config.yaml
model: "image inpainting model"
dataset: "Sentinel-2 satellite tiles (TerraMesh)"
train_examples: 72500
image_size: 32
grayscale: true
crop_scale_min: 0.7
horizontal_flip: true
translate: 0.06
task: "inpainting"
loss: "l1"
arch: "unet"
norm: "batchnorm"
activation: "gelu"
channel_attention: "eca"
widths: [96, 192, 384, 384]
blocks_per_level: 2
block: "sep"
dropout: 0.05
attention: false
upsampling: "transposed_conv"
init: "lecun_normal"
residual_init: "none"
optimizer: "muon"
muon_scale: "match_rms_adamw"
lr: 0.0048
momentum: 0.9
nesterov: true
orthogonalizer: "newton_schulz_5"
adamw_lr_other_params: 0.0011
magnitude_pruning: 0.5
steps: 4500
batch_size: 256
epochs: 15.9
lr_schedule: "wsd_sqrt"
decay_fraction: 0.3
final_lr_fraction: 0
warmup_steps: 90
weight_decay: 0.1
adamw_weight_decay_other_params: 0
Rows from block 9, named by matrix and row number. Rows with one number belong to one channel. Each number is 200 + 20 x the weight over its row's rms, rounded and kept within 0 to 999. All counts start at 0. After the name is the row's rms in percent of the matrix's.
# convs1: first pointwise conv (model.decb.0.1.convs.1.weight, 384x384x1x1), inputs 0-54
# convs3: second pointwise conv (model.decb.0.1.convs.3.weight, 384x384x1x1, transposed), outputs 0-54
convs1.19,093,200,240,200,200,188,192,165,200,249,200,200,200,200,235,200,229,191,280,200,203,200,227,173,199,200,200,186,180,159,200,231,200,219,226,214,200,149,182,209,214,200,200,200,200,193,200,200,200,235,200,200,187,200,200,200
convs3.19,101,203,203,200,196,244,156,200,158,200,200,201,182,200,200,200,224,166,200,190,200,200,172,165,201,200,171,188,224,200,193,180,200,215,227,200,231,200,208,200,200,182,200,200,184,200,195,198,176,243,200,170,200,200,187,200
convs1.20,119,207,200,200,200,200,185,203,200,167,200,212,193,200,200,200,210,227,213,190,192,235,160,210,200,206,200,194,218,219,200,200,200,164,156,200,180,200,200,200,200,200,188,245,200,200,200,200,200,193,200,200,200,200,200,200
convs3.20,135,200,140,200,223,230,200,198,228,166,200,205,200,200,216,200,174,201,200,200,200,200,142,183,182,252,208,200,155,200,193,200,200,257,200,200,152,200,183,200,200,238,175,200,200,225,199,198,200,190,200,196,196,200,213,252
convs1.21,105,189,200,204,200,200,200,200,160,173,142,203,200,177,212,200,200,200,148,200,200,244,200,201,200,195,200,141,200,200,184,89,174,200,200,200,246,217,145,200,218,200,238,200,188,200,212,200,200,200,200,200,200,200,182,216
convs3.21,106,198,233,170,185,215,200,200,200,200,248,166,146,200,210,253,200,232,200,200,184,174,200,200,200,202,200,200,200,200,200,183,244,200,209,171,200,196,201,161,168,200,200,200,221,200,213,200,200,226,200,231,200,200,200,181
convs1.22,090,200,200,200,200,128,201,200,168,204,200,200,200,200,200,205,200,182,264,200,220,198,196,185,242,200,230,205,202,218,199,186,200,181,200,173,200,234,200,200,201,200,200,182,200,200,200,200,200,166,200,200,205,200,224,170
convs3.22,078,213,175,194,200,200,193,200,200,211,255,233,200,200,200,199,189,166,232,178,200,200,200,200,200,200,137,200,203,200,200,199,174,200,200,200,200,146,200,184,200,251,194,200,205,202,200,200,268,209,200,230,200,163,221,174
convs1.23,106,200,221,181,200,222,200,220,200,190,200,200,200,200,200,200,200,200,200,200,200,202,200,200,214,200,217,200,200,243,200,200,200,220,200,193,200,174,189,200,200,218,200,228,200,172,200,243,195,210,200,200,213,200,177,200
convs3.23,086,200,200,141,238,200,200,200,200,217,200,200,171,181,225,233,201,200,177,215,180,168,223,200,200,178,200,220,200,203,200,200,200,200,152,187,194,172,200,200,200,166,200,196,200,200,200,168,200,243,168,200,200,200,211,200
convs1.24,074,200,200,200,200,200,200,200,248,193,162,200,190,200,200,183,210,179,213,200,200,200,191,203,200,218,200,200,200,175,193,312,229,200,200,200,200,200,200,200,200,200,194,200,200,200,210,200,200,200,212,200,200,200,240,200
convs3.24,093,222,200,200,216,200,212,225,200,206,144,207,200,164,196,200,168,235,200,218,212,225,211,200,217,200,200,200,235,210,200,200,200,196,200,205,189,221,200,200,179,176,146,191,165,200,200,197,200,167,200,200,197,200,242,201
convs1.25,110,195,230,200,195,200,168,200,200,177,176,200,184,256,243,216,146,200,200,200,200,190,187,195,200,200,226,200,200,197,200,224,194,200,200,200,200,200,200,218,205,199,200,200,213,208,219,200,200,200,200,121,200,225,200,200
convs3.25,092,221,200,196,221,200,200,200,196,200,211,200,179,227,200,200,231,200,200,170,200,183,199,232,186,200,221,218,179,200,218,234,200,200,224,200,200,207,200,200,224,200,200,200,185,258,203,213,249,200,200,238,187,200,200,200
convs1.26,098,200,203,200,228,214,200,179,224,196,192,217,200,209,160,200,209,200,200,190,200,200,200,200,182,200,201,209,200,200,200,175,200,200,223,200,150,196,180,200,200,200,200,201,200,200,200,186,200,200,200,200,210,234,297,256
convs3.26,076,200,200,200,155,200,200,200,182,200,185,200,200,182,200,200,118,200,233,200,203,183,261,191,200,170,200,200,200,200,202,200,200,200,200,200,194,200,200,199,200,200,158,200,200,200,231,180,200,200,200,200,200,200,203,192
convs1.27,121,200,179,200,224,176,200,200,183,217,184,200,128,200,189,221,222,223,245,165,163,200,214,161,200,197,177,170,200,200,200,186,200,200,200,187,200,184,200,155,200,186,183,200,212,200,200,200,212,200,200,198,200,191,200,200
convs3.27,100,200,223,200,199,200,162,200,200,204,200,200,202,200,216,254,200,200,197,247,200,200,238,200,215,200,200,200,200,191,200,199,220,185,200,200,220,200,200,181,204,200,207,200,200,221,203,200,200,200,209,214,210,200,200,207
convs1.28,104,200,200,221,200,200,183,202,200,200,257,200,171,200,173,200,200,178,188,202,200,207,200,187,229,197,200,170,200,200,200,200,177,200,200,195,220,200,200,200,200,229,226,197,200,245,200,200,200,200,200,224,200,200,184,200
convs3.28,101,200,176,189,200,237,200,200,200,200,200,215,200,200,200,222,215,272,241,209,200,200,200,196,200,214,183,162,231,200,200,187,202,200,216,200,228,233,200,166,208,200,200,210,200,200,208,200,200,200,200,166,202,200,200,200
convs1.29,105,200,179,200,200,187,187,206,211,199,189,205,200,200,180,201,220,266,200,246,200,203,191,162,200,200,200,235,204,218,200,200,200,191,175,235,200,211,200,200,200,204,198,209,249,200,200,200,250,206,200,214,200,200,211,200
convs3.29,089,200,200,216,200,201,248,200,200,199,183,149,200,200,200,163,200,209,200,200,200,220,169,200,200,200,200,200,225,210,200,200,200,212,181,175,165,200,200,200,200,211,200,200,147,200,200,153,200,182,200,171,200,200,171,200
convs1.30,103,200,200,200,153,200,172,200,200,193,200,200,200,197,198,227,203,200,200,200,206,200,189,272,200,200,150,200,200,192,200,160,200,197,200,200,165,200,169,187,200,193,220,274,200,222,169,176,200,203,200,200,200,200,194,200
convs3.30,091,200,200,209,200,200,200,200,200,200,221,211,198,227,165,183,200,126,200,204,201,200,188,200,258,183,235,208,200,221,200,200,189,200,200,200,200,178,200,226,165,200,200,214,243,208,200,181,199,192,216,200,216,200,137,232
convs1.31,080,200,200,198,200,200,200,200,200,200,200,200,200,193,203,200,200,200,293,200,200,200,209,195,200,217,200,200,203,200,200,223,200,200,200,200,198,200,200,200,161,243,200,200,200,158,200,200,200,240,200,200,200,200,200,200
convs3.31,113,168,269,197,200,230,161,200,182,200,200,177,200,200,201,200,209,200,244,200,200,214,187,222,212,200,200,181,216,200,200,207,192,200,226,200,236,200,236,150,210,208,200,200,200,248,188,200,229,200,174,148,200,220,200,187
convs1.32,096,202,200,209,200,199,200,200,200,167,200,234,200,216,235,217,232,176,143,200,200,217,194,208,200,200,200,177,200,200,223,200,207,185,200,159,200,197,199,190,225,200,221,235,242,200,200,200,200,207,200,200,168,181,179,227
convs3.32,092,214,200,200,181,200,200,168,200,200,157,208,200,158,165,182,199,200,200,206,200,155,200,200,200,200,249,200,163,200,200,200,151,200,200,250,200,188,200,200,200,191,200,200,200,200,232,200,200,200,200,161,200,200,200,200
convs1.33,099,231,194,224,200,200,165,212,200,200,156,200,227,199,238,200,273,200,161,203,255,209,170,200,217,200,200,200,195,200,193,200,200,191,247,206,217,200,200,139,200,197,200,210,156,174,200,200,221,200,209,190,173,232,200,223
convs3.33,087,207,200,200,222,200,200,200,200,202,200,181,175,200,200,200,191,233,200,251,213,200,209,185,200,212,175,209,200,200,198,210,209,200,182,200,200,220,200,200,183,200,200,139,186,200,200,178,200,200,200,222,200,224,200,180
convs1.34,093,200,171,200,195,200,200,203,200,223,200,245,200,143,198,231,200,200,232,200,222,214,245,187,193,238,184,200,200,200,174,296,163,200,174,200,200,207,180,200,192,200,188,200,200,200,204,200,200,210,200,200,200,181,200,200
convs3.34,110,167,210,200,211,200,248,200,200,200,200,200,186,244,157,243,201,204,200,172,183,193,215,224,200,207,163,200,200,200,200,237,200,211,218,200,172,180,200,200,220,218,207,200,242,244,197,182,208,226,184,200,200,200,200,200
convs1.35,096,194,200,200,200,173,208,200,157,200,200,200,186,200,175,200,172,173,229,200,200,200,255,165,200,235,200,182,187,200,200,200,218,223,200,200,238,200,213,200,200,251,200,152,220,209,200,200,197,217,206,200,158,200,200,200
convs3.35,096,200,198,200,229,204,200,200,200,200,130,200,200,200,200,200,200,200,200,200,186,213,200,161,200,211,200,187,200,200,239,209,200,199,177,200,200,200,200,211,219,200,200,200,191,204,200,200,200,200,200,221,200,200,224,231
convs1.36,096,196,223,200,233,167,200,200,200,172,200,236,184,223,168,185,200,191,200,200,249,198,267,200,200,200,200,200,200,173,200,236,215,233,200,200,207,191,200,200,200,220,198,200,217,200,196,218,200,201,200,128,200,200,161,175
convs3.36,120,200,239,200,200,189,200,200,200,200,244,217,200,200,200,214,222,187,200,184,227,200,200,200,200,231,200,174,200,200,200,213,200,200,178,167,198,200,200,256,200,200,210,200,200,200,239,200,200,200,183,200,171,200,200,201
convs1.37,101,202,200,186,192,171,212,200,184,200,193,200,200,177,184,207,200,200,220,200,164,200,168,155,171,182,179,200,200,233,200,250,200,203,200,232,216,235,208,200,200,195,200,200,174,200,168,200,200,200,200,200,200,200,177,155
convs3.37,090,202,200,200,200,172,229,200,200,200,231,253,200,200,200,200,168,200,226,199,187,200,253,175,200,184,200,200,200,198,200,243,200,200,209,200,234,191,200,200,149,200,252,200,200,166,211,203,220,218,156,200,200,200,200,200
convs1.38,099,211,158,213,220,189,200,168,200,157,200,178,200,247,245,213,200,200,224,199,217,200,200,200,200,200,200,244,178,218,206,200,158,155,173,229,200,226,200,154,189,188,248,222,184,200,211,228,200,200,200,203,200,200,206,208
convs3.38,101,202,180,190,257,200,200,235,264,153,200,182,200,203,216,200,200,200,200,200,200,200,200,200,202,200,200,197,200,200,203,176,200,155,200,200,200,185,228,200,176,200,225,234,163,207,200,189,199,186,200,200,231,203,200,229
convs1.39,114,200,251,193,198,200,200,200,142,194,243,200,204,200,200,172,200,250,200,216,219,212,217,238,200,200,200,241,200,221,210,223,200,182,200,200,200,205,200,166,200,189,201,200,196,215,187,200,169,181,171,202,200,200,200,245
convs3.39,109,200,200,200,215,200,219,231,213,176,193,221,205,200,206,183,200,229,200,200,200,220,200,200,200,200,200,200,200,200,200,255,248,200,230,206,200,200,200,200,242,231,200,200,223,183,200,200,244,200,200,231,200,195,200,238
convs1.40,078,211,200,200,200,116,200,200,216,226,200,200,242,200,200,186,202,200,187,200,200,193,220,232,200,200,170,200,200,200,200,156,200,200,200,200,200,200,200,189,201,197,200,166,200,200,188,231,200,276,163,170,200,219,200,200
convs3.40,078,200,200,200,200,219,213,200,200,155,200,217,184,210,189,215,200,177,176,200,209,200,203,200,240,200,189,200,200,174,200,200,217,200,194,200,200,200,232,200,250,200,237,273,200,200,200,186,207,200,200,170,200,253,200,200
convs1.41,090,202,200,156,200,214,180,200,239,200,200,200,276,200,153,200,193,200,200,200,200,200,200,200,200,214,203,211,200,200,185,134,200,146,242,215,207,149,252,200,206,167,200,200,202,183,236,192,187,251,200,200,142,200,200,200
convs3.41,097,150,200,200,200,200,195,223,215,200,278,213,244,200,216,172,200,200,200,200,200,183,207,204,200,200,200,200,205,200,200,188,217,200,200,161,187,200,213,200,155,200,173,193,200,200,198,200,200,200,200,200,204,205,195,197
convs1.42,095,163,194,200,200,200,190,200,200,200,200,190,192,231,203,211,219,210,200,127,145,200,186,195,186,200,197,159,200,227,200,202,152,200,243,200,160,230,200,200,215,286,200,200,200,243,197,226,225,183,200,200,200,170,247,215
convs3.42,084,200,200,200,198,181,233,200,200,277,215,191,190,194,221,200,200,214,200,200,182,200,198,194,159,172,224,221,138,200,151,200,200,200,200,200,247,200,200,200,177,200,194,235,200,203,200,200,170,165,200,200,200,200,200,200
convs1.43,110,200,250,217,181,128,188,143,200,226,200,212,200,132,216,200,165,200,159,168,244,228,200,167,226,200,200,200,189,200,200,102,200,217,209,200,206,160,193,188,200,200,200,211,200,182,200,200,161,200,190,200,203,200,210,255
convs3.43,089,187,200,200,166,200,231,200,180,200,286,200,200,200,200,146,200,200,193,169,200,210,189,200,200,200,193,216,200,229,213,200,200,200,200,200,200,203,196,200,200,200,200,200,287,200,200,204,164,222,200,202,200,200,198,200
convs1.44,095,200,200,203,205,200,200,187,176,200,200,219,197,199,200,200,200,197,200,200,195,209,205,200,200,204,200,200,200,176,205,200,200,200,200,124,200,166,263,200,209,200,250,200,200,200,156,256,200,200,200,200,200,200,206,193
convs3.44,089,213,200,146,216,200,200,254,185,202,200,200,200,160,200,200,134,200,214,200,202,200,200,200,200,200,172,221,200,200,181,200,200,212,209,200,200,228,200,200,194,200,218,200,200,200,200,158,200,232,200,200,200,169,200,263
convs1.45,099,200,200,200,254,200,200,186,200,200,200,200,200,193,200,200,200,198,200,214,200,200,200,190,204,273,225,204,206,207,200,197,196,231,217,200,166,200,159,200,200,187,200,216,186,200,200,200,200,180,200,200,200,200,200,215
convs3.45,092,234,133,187,183,200,200,185,200,212,200,200,200,200,202,200,200,200,200,200,224,200,201,153,216,200,200,131,200,172,200,200,200,171,199,200,200,200,180,200,200,213,200,200,200,200,195,200,213,200,165,220,200,205,238,200