python train.py --model="image inpainting model" --dataset="Sentinel-2 satellite tiles (TerraMesh)" --train_examples=72500 --image_size=32 --grayscale=true --crop_scale_min=0.7 --horizontal_flip=true --translate=0.06 --task="inpainting" --loss="l1" --arch="unet" --norm="batchnorm" --activation="gelu" --channel_attention="eca" --widths=[96, 192, 384, 384] --blocks_per_level=2 --block="sep" --dropout=0.05 --attention=false --upsampling="transposed_conv" --init="lecun_normal" --residual_init="none" --optimizer="muon" --muon_scale="match_rms_adamw" --lr=0.0048 --momentum=0.9 --nesterov=true --orthogonalizer="newton_schulz_5" --adamw_lr_other_params=0.0011 --magnitude_pruning=0.5 --steps=4500 --batch_size=256 --epochs=15.9 --lr_schedule="wsd_sqrt" --decay_fraction=0.3 --final_lr_fraction=0 --warmup_steps=90 --weight_decay=0.1 --adamw_weight_decay_other_params=0
Rows from block 10, named by matrix and row number. Each number is 128 + 24 x the weight over its row's rms, rounded and kept within 0 to 255. All counts start at 0. Numbers have three digits each. After the name is the row's rms in percent of the matrix's.
# short0: shortcut pointwise conv (model.decb.1.0.short.0.weight, 192x384x1x1), inputs 0-383
short0.48 104:135129083128128117128145114128153128128128099128128128128128128128138101128131123128093128128135152110128128128128128118122082128128128154128128128104128217145128107128128128177128136157128101128128128177105143128128128151159159125115128146128128128128128154113128104128128128128120128128128128128128128128128128128126166148104129134128128128145124128128128128102128107102128128128128128140128128128128128128128153128129128128128128132128128128128128128092128128128144128128117128128128128113128128134152128128128128128128128128128128093083128105128128128128141128115128168128076128125078121128086128128180110031172135129113128128122133128095128128155128128150197102076128173104046138128182128135169126131128120129128169139112057079163128128150128097128190185116104128138084128128128128100128107128141128128119134154179158128180128128182147135114145128128164204103128148190143128128129128090201128128128128128087128097128128134063116099128128128141154128075161128132095160128098131128131194081128151184128063135128128161128184128128128073128101098142128128128128136128092100101173128154128177105137098153200128128128128040128096096109095099148210081163
short0.49 108:100128128128128128129128137128103128128128128093135128100108128128147133128097128128099128127128117109130128128128097128128109128128115128128128154128103128104128114128104152115128128128125128128128112128128128088128142119128128123128155117128128128128128128128128128168135128155128128128108128138128128144130128117128095128109128128128128128128112108145140112128121128155128128131128141133121090128128128128106126128128128077096128164128128128128128128128110128173120128128128151128086128085110128128126106128128112128128125117128135166128127142128126099128158138127136111128128128162128128128128092128164150128128183129056096078163128128128124131122156128128128128074108128128128169178170117122111073185128165056151125124130128147174128128128165128128160128132178097158072128027128106128126128134124151128128128128128106103078167128128157128128128128073094156142128128128121099128183231124128128128162226128128105128106128073135128128128128146084119128128191061128065070106148128128132133128128168145128128172128105097126094128128142091132102116128130128128148128115061126128209154128081161067092098143128164128128128128128128128157064065177047161050
short0.50 073:128152120128128128128128128145111145128128128142128128128128132185128128128122140128128161128128128142143128128128128128133156128141117120128113124128139128093094164128128178128098128128143128121116165128106080128102128140128128121128161128128128119128128111159128121128128101128128128128128128128128128143138139105092150139128128165128117086115128064128128120128105128128128128130128128128092128128128128128128113128128176128079128128129153128128128133128128128128085128128128128128128125128128128128128091128128128128128128128128128128128169128128128128127128128128128128128128128128102128166050119160122075106128128128128128128128128114163128128158128177128128145110126248179117128104050128190128074070128119134219128128122128128128191143128078082128087128135139168128174128173169164158102116072142168179100150128128171128125128141106064128189128154136128128167125128128128135128085167128153147128193066128064128169198095128128090100128128090128167153128153128128195120144175104050220128136077148084123128121128131128128141128146156160127128128128112128128128128117128128128128151120129128112138211128128128128134128140128123128128135117128178128128
short0.51 103:119128128128128111128135140128128125128119075108128128128128096140128108128168128151128142106128150134128128128128128142128128123128128128149128128125106112155128128115158120127111128128128131128128086128128128126128128124128128128095128128154142128128128128128128128128152146128128128128107128128140104154128094151128151128128160128128101123123137128128104090094128119128128141126128128123146128126085116160157128128106128128144131128128128134128128128110128156128155155128128133128100128128128128121128128128128128128128128128128103128128104128128139145128128106128128098128138167128128128128098146127051186128128128128128190170156131128136128128128095134140128184164110186099128095153159158128156124135159201165128128142128141102128128128128128122128181161128193128131194128128128128097154128216170177128102144175128128128111169128081128128128073143130123121128128128128153128169128128066064124128187133128070136147181217128134194059216105128167128128128155184105223128162171161128128128128144128128146166102128110128128128189171128128128128174142129068128169128128128111114200202142128128204138157128128128128135128181092128110128128128128158128128
short0.52 105:122137144111125128088128128118128133128096128128104128128163128162101117128128110128128128101128128128128159159128128128105148114128172074173128085128128113121128128138128128128128128128128117128128121128128128128128098128128128113128128166128128128128128139128152128128128128128128102128128147127128103107128128128128145128128135127128128125140131178145128128146157128128128148130128134120166128128128128128127162128151128128101128157085124128128128135128134128128128106128128128128128128128128128140128152124128128128128128093172119128128128153128128123128145128105128137128150128128128109084080096136088129128098159086133090128074119112179182119128165139146139128046128120159204103128075142096119203128033128117104128116129128104128119128128128110087128128128116128128128080131155065144085128157128135128128128128148094140150128128140128128128128128142128128114079139128128084159177128166128128078128200102085128128074154157128056145128165128107129178128099156089137061107144111114128150163205128162140128203141151128128128133123128202097128128128128128128128128128150128073145091208120087192128119209128128128175129095084128128104075074069112102128
short0.53 065:178063128128128130128128147096128128128128128128125128128154128128128128133139132136128118128128126133128128128128128128128146128128114115128128081128128115128137079113128128128113097105128140128128128128128134128128128114160128112081137096128157128097128099128128156128168102134113095128157128128128128154128128150079128101128157128128144128128125128128128128113183128128128128128128128138128128128103128128128122128136128128128128128128128128129128130128128126132128150128113128128128128116128133128128128128128124128131128126128128139128135170115128128128128128128128128128101105193177128128128107189097128120128163146128081192122128146128186128190128183128079138074128164128136115102086128128128128182128090050128128085116128128128128128121064128128089136128126128177128128128128225128128128105121128128128170160128127128077088145137128146128128128139054128128102128128048113200128128128120128112184200128128128128128128128193119128128128078156113128128226105128128194152158128095128146128098169147097128182128178128128134128082201185147128128128169128089081101128128128128128128181127076128070128067170143121191137128128129132128148153128163128106
short0.54 066:124121128107128128128128128128128128112150128128128128128128128128128128140128130122127128128128125128128102128128157128128128128137170128128147128128128071128128128136128128092121128128124128128128128128128164128112152128108101129133107128128128091128140167128146109128128101128128128128128128128099128128128128128128128115128104128157128128101128169128128128128128128128126128128147141128128128128128128119111134113158128128128144128128128099128114128128128128128128128128128128128122103119117128128125141128128108128128128128136105128085128128128128128142128128128088128146106093186121105128128128128128084189167128129128128128128128155128185128113193128128128128128128128065201144132085057119128166128128110170133128063153060099128128128128128128128114158129128102101128128128092143023128163120108154093128128091128128035102141128188128160149083128112096088128128148120078170135144085080099064089122156128128121104148128133152084128128212132128097047124182172128081128128128210128112128128106128137128109168058177128128128128118128114034051103122142128128128128104128128116135128128128128091103085154128128207128166149176128128128128078054132128128
short0.55 094:128128128128128128128128128128128128134128128128146128128152128127128128128128109140128128126125123103119136128128161114128128128128128146128128128127128128146105137128128128128117124128128128128128128128158128128128123128126108137126128128142128153137128128128128151128155128128128128128128110128130135121121128128129133132128128128108128128128153163128128128128128133128138128128128128128128128107128128128128117128128128128128128128146128128128128116128128098130128128136128128128128139128128128128149159122128128128128128128128128128133155128128128128128128128128145116128128098128055128103128128134114089082186128128181111160116128114128161184092171128128081128128128128138128204128103099143185184128128128160128117156082179128097053125157165128128168097065095086174197126124128128128096201187132120125128157091110128070148128128127134106082128188212163128136128115168123161109053158087034128160180128128128151107128087170186128068128095157165140128128172138128129077099063128128128128096128151128083128128087128225128135128128116078128128128180143149117128128128113098128128128196116128067128128060171119122163122128076094128128060131122199126128
short0.56 077:156128128141113128128105128128128128128128112128128137128128139174140097128128128128128183128128093128128128121128128135128128113128128108128128128128127084164128128128128128171128128159128128128128119128130128128128128131128128087128128140128128110128128128128128108128128120128128128133157128110128143128117097128128158108129128136098142140114128122144128161131128100128128124041128118115152128162104128105128116089128103108128128086187101151128128146128128146128119128136128168145128128128111128152128101095128128130128128142128160143121128128128128128128147150128156171128128172128165128128115128128147128132128116192128102128071151128128128128128128130128147172094128128103120128178155128134128130140157128143154128033079177128202183110106128078129111144128128117128128128128128128128128077128128128128134128128128128128128128082148029128128154128128055128128128153128188122128128128098128128128133187128128128128101158128172128128159188128195075128112212135128125128128087132128186181128048128128128195175128128089132050106089140126128128128079128128128130128128128163164096163128128085128128136042128105128110164187051187129128149128128102115146
short0.57 105:104128128128133128128128128123127128106120128128128124136138128151128141156139124114154128128128128128130142128128134128103138128128128115173137128128128134128151128128166158128128128128128128078128144128128100128128145133093128128119128128128102128128147126086156128171128101141157148128114136128147128150155128122108128138128128128094128128128128153128128124128128153149128139160128128128128148128128107128161128128125107119078128128128181128092128128128128128128117128128128128128095128128141150128128128128128128090140128128128114128128128128128128128128131128128128109128081128126128128115128158128128119053183127128135176097234170179128079073128095142167128093128131128128074128152128117096128177045145189124068118100220069170128128128133128177128128161128128128133128128128128128109096128128128128165128128128064128131128152128128128128110053065128163128105083128076128128127083128135168171089122120176128138128194126115128172128177144128128128100128128176128192128128128141123084128181054128128172144128130200109055128091128128093128116128107139136108141128128128129128204128148090128128120161154128103136104154128128100074092128149132190096128
short0.58 106:128128128128128128128128132122123128132124122128128112128128161128139128128142128128162122128128128128128128128122128154128145128128070128123128128128128128141128175128128128128128128128128099128121128128128128128107128140128128128115128128128128086094128128128128123137128128145128173111128128128128128136128128146128128128155128162128124138136099128128128128128128128128142120128128128128114128115128128128128128128145102128128128116099128128128128128140128128128132129128150170128104106128152140128146128134128118128128128128128128109128132128117140128128116128128128120128125120078128128120147092194140076128182125128105106128161128128153128132128164128110128081152128089182057167122125128067170128128090078076128128128162171128135128129128128085118128128115133128116092128146181128128078135127128128087128124128128105145094152128122128097128128128186121092092134174128128127129156128128128140031128144128128115128080135128109118128070109128086096108195093065128094052015097130207128128128190128211204157128128116128128115151128128128219179128097169128075133128066091092128181128108080094209101128126128117117128128124176166167131082128164172128128
short0.59 107:128140128128128153141128128128182128128128128128128130125116128101128128097128128106110128128139128149108128128122128128143150128116158143128128128128118177128128128128128128128128128128109128135136128128128128128128124121173132128128128112128128128156122140128128129128128158128113162120128135128144128127128106143129128129128127128128128128123128132128124113153128128146128128120128103143128128128128128128128128128128111128171128128128128128128128128128128146105128129114128148128128128119142101128123128128108168158128128128128128128136128128151128128128128115128144128128100086178160091095182128128112128184113128131108121140128128199128128127116128095128169182192128101149051168128191172118150132128128128128128128076164128138128125128128128139184128115128124128081144121185202075110170143148156128068166141114183105128120128128134133128066082145174181128215166141128101128179128128128084093113128142128176128120073128128080091128155098198128153145177072148128160090128128163128139128128128128162181176128102128128198135167128150128069183128103128123086128076107117068128180178125126081128128128128128177128065123103134128114156023101128135146137
short0.60 113:128127128128113128094105104141103128128128161128160117128152113142137128128128128141137154128121114128128113128128154128128128145128128110128128128128128093128128128128132128137128128128171128128116130128122128128142087128128109094128105128128137130123128128128128128128134128128128100128128128128105116128128120128128128099128128128128158128128128128128128129128121128128114102125111138128135128128164128137104146123128128135128129128153128128143128116128128162128128128107128136128128128141138128142128093105128115108111128128120128097138125147128113134125137143108120134128082103141158128128128128120125128118100133196110128128128128102128137081128128153155098067147133128100128128075128130114128047133128172187128107146170119128128128128128072128071099078185047128128128053077095195142101195128104128166128128085128128179128194128107128158111128143116109128128072128173128128140128149170128193122124060128128128139211128183125149123116126128128108128178128062128128128128173120115181084128082092128127127128128103060128099128191146128128199096181128170127107128161128137128105144141072128074117177139157128128073193104128073128059096128126128063100
short0.61 109:147155103097128124128128128128134128128128128152140128131128128117116128124128102130106146128128128128128084128128128113128147171124150143128128128128128128073150172128128100128128128128140128139115128128128128127159106128134128128145145128128137128129128128128146120128128128128114128128128128128128128128090128128088131126112128128128128128093135128128128128171144128108128128147128144128148164128128129128132119156128172128175191128161128128128128170128128144128128128128128127165173128128128145128128128128117119128128087128128128083128128128128152128128128128098128160128182140128167160183115087128055131082220151128128190128145139070128172188128104128128079128092117159119160128128082096128128128159132115128207128128128098128128125104128122128108103035160054169143128033128128128112128128102127146166026145088128165128105104128077128128116096128128135089155128112128142188128128128128047128128128103128121128153128128162195128157149128158029130128110149109128116114128127153163167128104128128152128181128060162128128128113124146147128176149128128128148128128151107165195094128170128128128128128127097128128129155136128128128132128157128128128128
short0.62 079:128157128128128123132128128128165128128100128128095126133125128140128121146128131128105128113128183119100128128122128128128132150128128128128128128161128145128128128133109128135128136128128128128135128128128117109116118128128128122128157128128116128128128128128128148128128128114128128128124113128115128128121128128116128141128122128128128128128128128131118112128128128128128170145128139128128128114128128128168128128128128128118122128144128128128117128120128128128128128128128128128128128129128128128141128128128128128128125128128128118142128128138128128128128116128091096128128128128050128128116128066128128128128157128128122128128128128128138125113091128094127084128117128163137128174128137104128128079128128128128139175069064144049149066162157128128162128123128128085128128128179128132079128156114169128144128128067128125190156128128150128039128087128217095128052128146072055128128124191127122128128102101128128128166102123128128248128076127128136128090128141157128091073089072153183235128124197162153153128128128128194128196123047083155128143128128128173128164106092146128140128175128128092128059101128110172079088126141085136128134128128128128143
short0.63 094:150128128128128128128128128128130130094079092097128128119134110128128128135128129128100128128128128128128128146136128128131128128129149125128128128147110128128128126120128128128128128128128128155158128128128135117093159128133133111128128128086128094128128128128128128128128128124128128140128128128128128128119128128128128144128128128133135128128128131150128128128128108128148099128128128128128128128127118126128128122128128128137128117130128128128129116128128100128189128128128094118110128128128127128128128138128128128128128098136128128164128147128128128128128104126120148128096128110097059185067128128128154128128128161128147186128128144141058117129148128130185150165195148128186136147114196079128128117128153128101105137145128128065042155106201099119128120128128128163227087128097121128099077206255134066128128134128110128128133128128128128128056120102146128097128128068091128128151121073126199128128139128128128128154195188112132128128128118128201083128106138128128136118162103128128093159165125073128107128173128141136147188128128128025128167128128128128157128173101128167128140128128128128128184114134128128116112098128128131129116128128188128128